Rows from expert 14 of block 9, named by matrix and row number. Rows with one number belong to one neuron. Each number is 128 + 32 x the weight over its row's rms, rounded and kept within 0 to 255. All counts start at 0. Numbers have three digits each. After the name is the row's rms in percent of the matrix's.
# up: expert up (model.blocks.9.mlp.up, 32x64x128), inputs 64-127
# down: expert down (model.blocks.9.mlp.down, 32x128x64, transposed), outputs 64-127
up.0 092:074117135141076152138124108107106139084113115104121151112146125117103146132139122109091116138112109139084114107121138151124107113044093118098079049088116094153091109142185094130150122107184137
up.1 103:126108111143133055145134175109100121145150123134158096159129110044116092131145114162130155171173119113086150133106118171116166152138172152108124066212155096095118130094128122125110107194098097
up.2 094:121104124127127150053109115078115112146177136143154067116118102160168157122066105080129138117115131055111139088137122087149112149080110106149146125129111144157101108146134148126112147118106173
up.3 086:126118077142059160161129167097126116124078094125181123175103132163135106137110168121235044156126149119118171159147128165118204168112144122133124151100098066166132105145160117121123110171130105
up.4 101:083155146055108103121124137085134154070108106184131109151093095138129152145183065147151125182101064112187128141129164158135097105155136114113084103160154145093148109149117162084183198137111082
up.5 068:104106087089122084156137135120147130163138091157177101135164134103123092168149109125113068158143123119168127113153131192163184083089109163085125076132128132080138116153119146146122115123141111
up.6 098:149116144150149089199116156173142092118148168120140121112082113129116133102103143137146094095132095165128184121137143127076127068139164127106129209092151132115134123115124074104125099136087118
up.7 106:202082118148207164125133140183101159171145143152124147111158168112092094073066120107145154115150081127175136152154164183163090107123144141150110119114079092125116076129136165065095126130082183
up.8 079:075132141147136121150134165182122140162109114096059164170171107136176101099097156128059117149107179119128133185180125122155165178178111129147134124131136116170095129098175217123173154077126093
up.9 164:077064196097134117124122148073140163166086102142100159146114099131140160117158125144143114144113073133137121098192134098183075162165179141090101160166174101056126095130153142147122158118080157
up.10 089:171090084074102122174100143119109110136074068114094109166159115124099137120155132117181147138091132088192118156151129112191138111182129129092082164154148106154128131147177101143141151112071117
up.11 096:155168109137153162100120127131163188181108170110122108136108098192114168173139202110116133144083096148109105163150059143131122096154121050069125133181110122128122100144140150100134084149108151
up.12 101:116101148168132116178144111087134099198155095190162166108111136046057125154148142147151138107159110093098061153144146106172164115096136107160128080071060128119175149164112103098157117118109099
up.13 076:030101149097162136176171087138102131132154147143111121190138150119144080075102161106132156139137111104110140158138078103079118177121117179122136127170197113138180119149138149133046154201091159
up.14 093:158078129138086103187084162178105157166132133172129133190104165150143133145095125094126125132126076121137149104173082140147173157123135151117097101121147069068132182081104133124174124152128090
up.15 180:090090168108125134094160159112102161113110135101112129102100131138130155114118102141131096131097091166169121091151095135113088114097127144117050139101168121077131088198162086119167132124119097
up.16 108:065154178198158126159130194111175106135101126108161121127093105133139162118129152133160059177115046125115158089130079098167088105120126154120063092120127137109130102111159115132079157160064106
up.17 104:135151107096157211118145175145119119091126090071133133158133154192147129093120166144136068161092111126179145096116114060094116078132103199150074177148119125147106114129143098104122095131096135
up.18 110:115172178088173130100162118121124114110079158072135174089106146125139100051172150154145081132094150139083092111073118106167121147110144192131151108168177099097107137137149157141167164150104170
up.19 083:157155097138116164167125134125109109096147143138133130123149079110078143087178089097148109102155150133133143127184145112147164068116086103102163138115148086100093132196076068141138039164134097
up.20 101:121138071128131119163171104136111173200190107096088069085212146138104146127203081115060113097136146117121092088101175123099164178160127138114165133136116050173129142196147148157151102092155125
up.21 106:133074077080119093098140136121152085117118127141160152169133114105095059096085178148099159165120111120122129141114078167098112141113123134098081105161127071097147124107114229139110141182109102
up.22 090:123074149050169123153085142135137122163109109138138170115148168143088056109081118159115050146130125131130133111109159090147191173118145154122191102106137109068129118183084161124148107183115123
up.23 085:139114154102082083156111166133088150159107102199178114157159140131068087121131106166107136148155118126098100083135126125106244127120116098035128146157128146112144138135130122131079109122133106
up.24 112:054133084136125121163138163118117171115150125075141123122181131077104125137090117112149099089150055127075206112149085123141125094121087196115124119135148057181148175187159092139100104151151126
up.25 124:139162098156084155184204092050159177135118070083101146078111126139102138111103182127156094125130159176100166105129081162071087133124106112088066141094127111133156092138117136188150155106129084
up.26 078:190144146124123108125079118105118085161160136158188127161123132188115105148170099215110169065138161102162132134121072169137156091124118062143138096177136086168128144147116188121107098188151101
up.27 121:100109160142193150095126156164122128111102151144134127088140105114132175103126148167151084129094079125114106175148084103123136106143164157120086160125135132138149094087055076091139181113057138
up.28 107:144132181092134121110123138099147127084107115124171137117124096138116159138111118139124112118124120146147126083110107171169081097127057164151059095113185127101157134205158130137108129045101134
up.29 108:167126056146110074167120090155175126196112113128109105147136135112143120105134129132158142133101135178083075091139125124137151110126122187156174164105151105112180133123063143121148133092093149
up.30 121:143125098130109126205106129126151133166142055099101146122137138110127137134126159122182098090160031149069138088115124104123096148147161123117124188097149061121118095212138148155132130108156128
up.31 083:139102122154140131156140144130075191203118135103170197105097143095127095112073153151093160105152105180148138155146083100112113100106149075132142149117110161123129158069095065101082128122179102
up.32 069:166117129108136098137108069189100109183170112115065183094102079108111096115119096129154125165097123167123193100144150109099106121083131084215118100136149129117127143117130135087137144110179119
up.33 076:095148065135172142145099131067125090091163183104067132192144122147111119187140192097135146156152204072133153136138132091045151148123119084143194111190075124124127190079125167110081095115130146
up.34 086:114154059121095131185137132154097125156142155104107124179124109164109132100190148159179189149079088158104169145047128149126111122212122113136060113075132131122093119108130168120102151099102163
up.35 081:078136133098085131131127149087087126119136097172147153144155144140116128110108093151127157151114143164128115084086114129168141122115085146152053078109141035084116132126095137162139140145129108
up.36 120:048123142122121078130142102076206140107145117140096164069103132140105150098144151127159123135175132200068108097177164117137113138159074101117106184134151122080163104155162098091112166085157080
up.37 112:152125148115113099187139140177088093185156139182157116105108149102122120170170114169135075107122033078166111127107072198110119144142122074125144121114141147113106165147135141167151083129118098
up.38 078:162159160075114092123136165137134118111126063133196176209100135104126038161148102131129130162140126129145075122133079094157146152163151144124129122137119110126148139146103123093104067134136097
up.39 080:166100116111139108177094130156099162123128111134147144169152105092105174135135097073080137140164161151098186074074163168116176194120106142090178152169102081132139103121151138105084101175127104
up.40 089:155116056177131139107110104172144107135119130104135177220133111147112091121131186101140139134095123179139174145111149120163154179104128073199158114077117123153109159115133128140107060165103095
up.41 101:147147090156163153165144096133144115109106156147149115124101088194131181113129134130120122119156091108148151058098100159185120149131140157149081129086102099104132111176148109157104119138090155
up.42 091:131087182076123090121132154161156060162097137138129087173112156139094030102147130056139078105156156134129140120106163129130184115145095086150111122103149127085142112133159076156120149149137085
up.43 126:121099147115148103063128140212118137157147161167144161117115054085155079097193133098109113158153099130147099122126129163128123114211079105125110150088147132084059110135110140164123103130145135
up.44 091:160091080137195115194131099152100053104184127183138097101114114133140169085151168133138105131077151107123175155140160159124167144139102137109135156124140151112162066063072104134169138109179105
up.45 087:128115189077116066200107137163123087115139112169142087127151139121134094101153084132149089119147138117067192068164095100157175127116118183090149128161098196099114095138104146135096138117103127
up.46 122:136129115094149106171093118113113182172135127133189142079138123134106123096116149153118089173155039117138182128113134196165115120127137095103080189164114108102117165122156147149082156105044141
up.47 092:174114129152200178065074182070137111119125152122158158066162123156074052109124113131124133104115176150087139124113087114119185096110117098189167079080115145127099138138119120115114158137178130
up.48 097:173136143082101106163092115130116166110102108143088163082044126229167160157179091142157149119106129127199135159142202092155074120112067079156142071118091126121142116114122124130137186048104062
up.49 070:097104076108178160123107120125171127149130143104077101160162134146122112203104135135098176103142156171069167093099169176105140124099097158160160135162096123140096115100144182112161040132162123
up.50 097:112186144199171096147135130133151171102099117154194094093127146146106149156156130126108153148114137108119132176141060191123114123155096148119105151096107143106154075083136169131139154146084188
up.51 104:142189097189162116206140096108151153103101079100141111099119110121103199122115113132144100157168074143126117127110113113147115094162125145114085126112126104115137104176145139170082152061121136
up.52 088:129097132100115125098216152087169088110152174168101117092197134124114145134099144138152136081079071046131165096121164108183120129101100178067080126192126104145198119116159120090109172113117120
up.53 083:163141081044094147166123080151111116070167111132159058084130097143148117111164105151118144139136157142045162120152130170118212133085058129107181090098127154144107086138160117132087108146087132
up.54 079:167122103068112090120171114106117089156131088122100166071150066131125066156094156181161162120152112149086100134160083088109184127101098120176131155077121158135093169143136075143134186073133064
up.55 069:130109127054125116152078116120163136156127153162156126145200165158110066101131148136091121122176099105098152092101130146128186087105113130102170100133108121153090107117173159120110149188107099
up.56 103:162090124102100118098060142131157154142098071105060082191160203150138111122180134169111137132130136125104107120201130182175158095093139193119189162124170119119137123145159165135144104152124104
up.57 103:127191164150147132159127118171136142105105128140135119126065150153152173094053135102098138131128070093144143117093065162129075101155120119064077123106103117146114111162150150129138160121075169
up.58 121:104090145105121116088166114186111147087182084162093150131083127107149140126128123124195115113131097140135155110179142120073154121151097152138099145140152069139134119131112121150169156102185103
up.59 103:162115134081164038114110088174153061137098124150110134092153092160129131138128129154098071140113130128148108131134110175141124156158103115106073098080169091201115143156169081138162120108124139
up.60 131:133109160163187134127097166138137129135090111148150126105087098131145170116140144162156112171105087134154121136152126091151097089172164163169024186149079088089101074151138143134119158147116160
up.61 083:167132078164200180212117098098179099143160164108114129125149107102125107108076154112142107151160123083100154145121090149099110125132118122117126115083094136161154098073150130034136159109120175
up.62 077:111168190019146061130135103086131131117139100154176126129148108122100121166181101155101147098185156125111129098152135102112158057134153132084100166191101101094125119163125115189100170133151060
up.63 092:157124104176142102151128126153126120132079144136128112138159148118081144158113171139112104161131114056110186132073116143081142213138156083116142059112113166123133131145085132062151199131103138
down.0 089:153097147123109030087138121158188167153102156114149126170118161149128153155120155147122145182109143137157085127173089122154142098189202130161102130110157192113155117162092117101094095155130143
down.1 109:139147126137081179144135176139104162078131147136079123104147150103116043082145092188122129169082125166152102125115113081163142127115121080123151153116220132173103124157181133103115168072147133
down.2 092:108163093090104091157138122196104087122114116144040154140174124098096120091154159145172149099146087134158106123153125196111195103098179148116138152136197163155129142169129063125121118127179139
down.3 090:048135118098128118087127171146098097152162157118148147107178148111107149093143112133104149151129127090149051100115081093065070124149110089124153140167138119146097165085169101177146143148071109
down.4 103:138099130178087127120112094102162160163126126060138152100108112090105103172112220149085129118098199215139147139134154082098186138145154152098072122111132141177167136165115185079118093144132197
down.5 080:118129164134059140186110139126137140172145169151129163179149121160112158143139119085179190214103120106155110104068143130142115158135133087159153134116124103158116136095124113153089085081061155
down.6 115:168107137141089121049192117141131167128128158115146171121106112114180139106121120120128113132092180116104110140111156187147102160170115129102083133195109098120189107180132157147101120146223112
down.7 095:158159115147104156084132147142161138122083097144106163062120095123123168111137154090096122115096151153101140110059134146105177183097169151121104099142150105151174177188141077178126108121161061
down.8 088:137125130145175154127111163066115119118175140169186099116086099126098147109142092078129115127179119211133157094104121150093109138040149117101184126145145139144111132174109097142146111141105173
down.9 161:152154160183130138045175122206123199104113132081157108146096127102168104119131111116116132113089139192153138117115146187118132118157123171129043139146093113153169146181173143056112109179156116
down.10 090:108126186165116124120087109132171167132143131066111196140080112149159088146079113166166124113140115152143110063122127141121114164159135170156103135106088142104093118140101218119118162118097106
down.11 076:101110160151134103130168120095142130162157167115158185168115192141162148176101072117166106120093149062185149095158170139098145127112118202154143121096108195132171178083201118139151119148167154
down.12 096:123155127056094176148084103155121154124114161141127144161155179158134123078166136102110159127139109100101134140157104117101096175101161116131236134157240060104090151111156163143067089130139170
down.13 089:165174141178112104114089180153105135114104111180128150091162123099123106140159161188125195171119128129138159144153093083147094125094071097119103106110155154124118096146130128165101087060109113
down.14 100:143139134095099104122115126114126058094142126166172130099149117112116121112171152152123112103182132119128134131111115123130089161127125092121174151164147148194102132103153118184103137103152128
down.15 181:138120157170155086076117115174092139126089137080103127153090133110192116170138151124139068138113146164161122112115142172129088134188150172141059125199135145129149136143163127088142119163139123
down.16 112:111125108121154136037138104160118146097106147124120162140127139126157100171123114126119136131151125142150135162147193209092100140150181142150047143204126144093164135198157114105116118117151120
down.17 101:076144154091150062079102113143112118118092087164120127137144079100142142144143098119138158132162099154119152160174175170146130190108133048125088127138123085050172109127119133102143153113177113
down.18 097:118137156120152152066094113145150145179096075098129129147110122117168117217082072160120143130115086136194119132198146211089123113152157112160140164092107146139203124134147137082146117142153112
down.19 092:095138116121178131086102109152120160113115137116151072086129148144181134192104127136099130139112097112088086139112104135090121162169148164130098156123105105098087075133154178093129168083136142
down.20 096:133085157058145117076071078142152116123115137129146184156080118083122136117095197165146138148160085164168157154156097144158102098113190077117110117078167117104125123082129092181156124201162149
down.21 113:129168144131128154183107173113129118128126129196133086051166127097090106138164085115166118099141169112134123125161098051119104158143070072145218165177129104118066159074155104123089160090114120
down.22 099:118102134127131166118153146133129051151186152206151085156179103098151131087221093077073179140107111088116163125179094100116091108093103066126163149133131108167120145069121098171124168079173142
down.23 099:153139141123122153167163118146087114106127149110080138139122093074154122117141124077102138154110153133167131087134138074134104139113121145133151155064173104103065171172135200183080171084079143
down.24 103:193140110157113106046166126132144103130089101168102154142069100141156145113179159146109133161166179163177120153102184190166097195149154103127104141099136136076119107134137143117168118128130124
down.25 119:140106149129173137042087194163144116156134136114131160152085113134178138155173107117108109115147107140142157107115152118181131118141125162145168115133087138073139105136147104081164102142103160
down.26 085:086142117132132128204142101183168111101129129067139116088093130060132120099161172110091134123175159138122090162181193058101126153135116111119149155129121098145116123107159146116130114102108183
down.27 116:052151127110147124083128113138084163054067086095143118163099175117151111128154092111119138090122172141181143077177168192096129171138125129140058132196117125143200125227170142119112114145165110
down.28 092:129145116212154090033069068179122157106124118099092124110122147139092122166048102119195101131140170128131143133161134158100109138186165130161125125112113124064142117160119112149136148133101070
down.29 101:141119143152115190124123168126125152149129161122153130103116122085095153107096094156081081121141087126118118178068125149172127174087152088058153148169094148156124127164144136197107073144111089
down.30 120:144125096144172147000148118184111151107082178086126160146093098147120124105157109118114146136115150155111151144079126178144129127134149131120101175140092128092159100123160113090117126118138058
down.31 077:146106156142061108112147091119159066138117144140104076154158148121100119116146120091152128130126096067093130101098111112213127180186093138107137123116119133175126133207153184145186109115092186
down.32 074:146103106169179150115142147070085158159158153121145106139123190134155143138123200125147110125157101086101077131109159151140178120127115167128163150114142164168134119161156188122120078110159090
down.33 076:132135129118114123173127086082111165064128057150122155133166132049182080100161149128166106066134117120163112111176154115174150150110142105098136128043113088140141139119128088115143194139099148
down.34 081:215095176116182150048139117138161144132152117116177143119095154108156133183093156105135102100183169174182125129153159163152122125153154133138129169178122115118171130144170135106123128137161127
down.35 085:124111094104129096155079124172082094094184135129112104137109077143113102093164093122089144132174115109107102097188107102137055161162176078129221113076167146103097143116118123069137138104171187
down.36 106:104125106153116144046072144155077161115081148115107114165140111116145105220119126116167115148093099138168136142116085149123140148193187138148061153185177118096128109151150145057136110161167130
down.37 124:092164156105090120187116102110165157088123159173111151101164154119087113106166111153125202147163195145114105123159128069118120118133101118129140177138233147154141138146171166077079160072114201
down.38 093:123195109094138153199097129139085140116112184146115117074133127068104205117154108131147142147138117124132192134098138141156081156129112120144155141163160084148024111086151161116093198114116123
down.39 090:137141108043087115146144116137117126138108163137067150139134111116115145100079137145132132132128137061163091141077162059117185103124099119136143128132197140095073156109130111161178149038125140
down.40 096:100132143122120131148200089105144111130132132140182141080116160093068128094138091148068085094176129078107084148130138145137193117086184153070200129147121110120155151063100125184204163077162123
down.41 094:132087217170106085031126174128120196125098152110133165121141136170174150142132076118159119150128099147119112151114183142123111099145126158137128111145125132096151144143115096050086096128156118
down.42 098:165127122073185098097115124117156184175089169153160148078190113140132114121075110131101176115173090108137139160096117093082090116104100109143182089147140091073113124131133159123165120122117098
down.43 103:124122117063051117099109102077098161124069151074139090077074186122113142150100098137130133088146131165182085130132112165140136142129115126144109129203128132145199182133178167067103187156135089
down.44 085:093066118068100106139113100051130155151124105110167190097203138146090123108118130130154150123189111154137072099185119074127138155094147101144154213174133067122161125145105113172099094080111147
down.45 088:135126129142141157106167151122142134133116152152092165090202045126123099146135201148158163143146131139159106204132195126132130131084109076113110175110107115115102159121162164118075130031136136
down.46 110:090160078102047141105099096134124056045060092197086146120142132114103154163129125142118155094196125140131121108166100106101146098148122125107138109184161126140205133097125114124156132121140159
down.47 090:144109120106114094164133107199182096122112058158113139166115175081166132172122110109077111099106093059151095120129115108045129138114098076116183097137086066117096139095115124170114121130122128
down.48 086:070108122218171156101146160104181135110124159075075100147100161073078137135063114084122116133098151146090162138103127138122167121096141133098109130109137147169108110163079154106114095186168168
down.49 079:175126041161145161160178132136140118085121166130178151132089139132141147076126139171093148124138148063134100168142143157156176141111173062127146108094091078119126108097110105164113155095166124
down.50 103:108105137080110165115117121091101107122143103157052170097183131137086118100180101185122111105142131093147130116151140127110169125098141149122116132136128079106148169149150087116165161138124127
down.51 101:114088163136128162029091122171095153095120158105138142132139112149178104170165117112127141082104160156133113149104140195160095147162163180173086144154101142110121089160156117087150087165140145
down.52 085:129158124135167119118103121145068170151118044101146163200112159146160138115102163127142130121182152162083107173128145104029166083182141089197075114123091141127136120136148066107093097139153094
down.53 075:101117116115112158137188139141188127119110107142112133146112130107126114108083116121116150183104094064179126161143075138141083148138149086099175098101102077139140145104122115096118118135134032
down.54 074:143089158156107188166092168169138187102173162117153135102117170125113113131156128125099098130114114191154156154125175102069086111181133175107193109162153122134157111124161151093122111154173197
down.55 088:152187148153112163152171177154125126095104098170155145113111093095107068169113130152141171173111152113152115131126128070177089170148141085129162127182183052159139165093096115128192115042132147
down.56 105:124153142114143174120223103179120100123096103060189129110099064078123128104074105136128126079129122194117147182046131148146114184139152094092078159095086088143148118140129148150090134125134125
down.57 104:155089149151161151103193119125179092157142161074062171144098135108097170162122086126172149072126177145123123122175153144162108108121141181158106109139095180121143109151175126091138113097157110
down.58 103:137100082155115086110146108047118179178072164072116134109100134130173131140074140132041092112135171153124136102110149176136075084111177132082137102181116143116124136215134179114132152177086102
down.59 090:086136112124086131193078126056132154102158165200153089118114159158066126152107117147189152136172156125081179142152152103112116103119076138125164114124167123142160101100102187107122096185105120
down.60 137:125143144142141096023159099131119178091113128108128146110110134088153131173136103064126123118082135158146139120105173181140114123152172156097049100178133129142220164173149137087089125093160098
down.61 100:107129159138063118138157117146172125175151139184157155125163147099130103164170138191114114065157122092095107102159122130125112130118112195128191113139140141118116204157163137157130102097120131
down.62 090:164129104140149137172057160168108122145142159204099090149159157107109163150103118071141136149114171112167110125112197073102172157120093119145178105131170184075056180099106174080119111105151126
down.63 102:097168125063084164193140122121177136117156172162154155088179173170057076089185112149123130137157155151100116147156062151122077121126113128116137175122133127139143133075170067159144121134162202