Weights of a small sound classifier.
Model: 4.51M parameters, log mel input, norm layernorm, activation gelu, moe top_k, layers 12.
Training: 6100 steps, batches of 384, held-out accuracy 99%.
Rows from expert 18 of block 7, named by matrix and row number. Rows with one number belong to one neuron. Each number is 128 + 24 x the weight over its row's rms, rounded and kept within 0 to 255. All counts start at 0. Numbers have three digits each.
# up: expert up (model.blocks.7.mlp.up, 32x64x128), inputs 0-127
# down: expert down (model.blocks.7.mlp.down, 32x128x64, transposed), outputs 0-127
up.48:090148103109135116096094161140135141093112156134111157112161088100111140139124091071162167106133124092066108092165150122145120123141153143150128132088112121127138102112148148122077135095139135164177160136186118129096140124100132180160143117100122102116116121125126159148132108125145153131144113138148125129112133191121108095106095143134158179135128118120143125104139122136117154134114
down.48:137140144176135139098127140064138099126151122120167158105101123124113160147130126145103117133143115143156106132127097150115134102139089126115146126127116108069114171122138120150108129155129130092099133148089146155115139127148115138127084132197150116148131162135120128174112132094136165128132189091107140111130149113148167119141136090140104082140155123120160165167127141111112079149167
up.49:144114151134153089097136116106149086152122074108186106149121117095135154126119151073133078119117122135138142095135159126115104092129097161113119151141126204155151114119110164159152151114112111129147135152164107129151074097136127150117144153136147121125089154104131137146160112126086162116151160102170134131113108133105132117095129147150079116137133151134134141124111078108117117125127
down.49:148158135116119130103140124137121113096070140119123118129148120136117121135138085141131102128136117066143123164136088174140087123145186153142116111088128092171139143090115104130090122162128126117140108160129099131120130126151087104168141119108120124159176143115121118115129119112098118160162163123142130182142143140127097069152116101121124117057117110143118104110147169129143154140157
up.50:099112151146095119114085145107080157152106151121101165121138159147186154130143049144132121176093115111138155105100104110110145147151100120146114152149119105132133096157085127139115129119124169153149106115088119130112130151168096097136183124129098135091122135134121093087110126157114142138109109149142152132155147131134116094107139162118117149132153173151111105107150131133150102124114
down.50:129135130130120106114151112091144123125143099127172108109139121115077140126171156110143141130159144172182088138109178112149101125086149146115112160104167133134108138102166126133131116132074121087113125097153096137116120125092091167135110107138139150128140112099114168147117123126186142116138139099116094107128127094149125138168088132128126125128108121094122170159140152104093177117090
up.51:154149123136109117133113123118073142124172106149156109084152097136169085152156136101125110143137074123169140150143167130120133134163113138126165168158149118140112149173148099125098149134112118105155115166115099172124074103104123132126139105125113132141130144122106128120139154128081147168090127111118127125102101127089126182137153105090112120078089131120131139131108155149126145098093
down.51:144135125192129151115106138118164132132116157168092084142116152116103150136103062161163108133138128140135106129074097128150126096115162087107098128110150139140094116106128108103116110142157129179135118106161132101120139135157142115120100109120121124096123139112138128075126161159146094113159142120149098162124113164129183150147095158174136116136118128155110134123126116095127141154171
up.52:101162129141131077128093175112156129134117136119099112110129148112169168147132137153153116129110106090132133139105157174148159107117140102151122109117111127110123089105114165092114112107126138133146209099143075076099156126133158151108103125110129123104115101123156136105104166143133137067145109148121097111124161137112098125139114161164165141116123156135111092102130153148144135118112
down.52:104118141148103156127109089126138126115173100105135156121121110173099132143115107112102125137167151144179119154135114137122142130093117162100167155123129135116129149066146088175102126122144127089165124164129145133161163124144102116141140106130125100123154141156108125141142076115153124164122144112103088119095133107101128116117187061149113120135097097098144157149091127120136103130153
up.53:121100123132138148101144115134097157110094135106141129114123077110105147121135142077143117112151133116118146093182166130146154113155156138121165119131062136178146117095143138155142099128124125145128108184155153143143122130114136122082113154150082144151085134131131097142122146154111146143093091101116126102151113088115135100078114104133163112154104111133135156143151150090122177155129
down.53:129168169125172115102147158098138091109148163111096163096144151135145106122136106116057125171160139122152143163144141162135096131116089123170112127138123120134123134151134155125103101122098144135097166122117123144132113119129103126179114139118159133105108118139142140133136132104148108144165107094146159147083160168155126110128086098115135173099124110099118106129118102170096105108172
up.54:100120104128168098180128140136133152137110116115130168105092180123151122143115140112159147160132095106144118171165128104093109156156159142098134111124140117128159158121144122096136141156136099093155101143136143123110132098065122113153163114147131082128124130131107116083126117126111112117130116129130138123150135106128163178111182129151157128109145060100146123101081158145101120093135
down.54:113115147162154145110120133124149112137111129102093084124168093105071144088152059183115139125120123136082127115130133124135123102118153131140104132130123105138132104116142144121147114104115105144115128135137147122130178135149109178085119157173151105138158132165121127160087154156158103107144107109124112117133139141082121113141096139154146162098117169153139171130141087083161131155120
up.55:147138094064140127138083089137093124099121202186141124132106141154143111134134126143145155093140160131155093133122120136154146123127121130110110114175081116101129122131111122099109152094121113173148104149105126110116145105141143123145103110163151154114088101128134100146158119116105145138136149109131161171123153200124164128115110136098124161139106116132134180110142140111127168122130
down.55:142147159165125085110162134119174130126141099101145158112144110149122131132109094097144117146104111129147146117142137141106117120134125101125139158125146088140115169097163080143123110177136134129129142074174126090075122147122152117124094163104151096157115125135144138135067145104117130125083131177160107121106100106100164110091095136143105149111134118103126162126097123143090132164117
up.56:134094106120140104105116123112111150109146133111142137141133139143175145102124112115127096153183162128125120136170153134143094150116122131121156112120103179118133068076124160159118112145105119142126145131146146164150089110147101163145120114151134173108105145075102137085146131134087094146175125150158132116143120071113156148102131136091143086117128129098133144095123170108125124138085
down.56:122171122142159130101121135122118093161105134098142155133152105152104122160164094124098127114129122141098112103083122123134115143101125141170111121130129106159088118066101147080133150108139121159106183112118173112094113137089159134103151143101129094111125111128134113145079117128107118140145076131125133122135081140143082083077104156153137132117114145087124115145131168160127120140143
up.57:111156117105151158097094096151117161125134116132150106135152104154116147116130169127131101119142077099104136105139133152092102136087162111136139137158159180139127166108091166140100163116126154126102132149125150145159117082136141083166159139084100156131119119085103134128077153134100129152120109106117149131147188088124127093109109115119094135120120149100148155123138124118124171146134
down.57:146148128128096112131140118137113108095127136098064189136171129095137112149097129144121094133133131169115098146144146136122144112152120156114107106132118103123159094108103121106105124109120093101111119130153154103103111136140141148177155130139195105078123134118125089106158118096139119198156070129141133164133121138144149127152125128176112135125146086111150089116130139148104115099143
up.58:137136129120132120158105123105115144149144121083115141116082141137146081115119134144066136130135131129154125132127128124151101105148136104164150132143183149127132127142117152135146137134139174084102129155151188116158142097100120101148135123156102086150146119128163113129071149098129133135137112169143195139129138098153141084098103131130167123093153125068131173141135158104141108141137
down.58:109105135139104095136167091128088111131118137096111088157142125094105122087169116132145140125151107152094127117148127157141136128115109155112118114174114118159136146118171150097131163074072113165148123068128095135099098148146122142106086084125164134086115131122137098118169137192146098158135116128133099099141111135142149152135132123129106127145117099106121152116125115137142148109086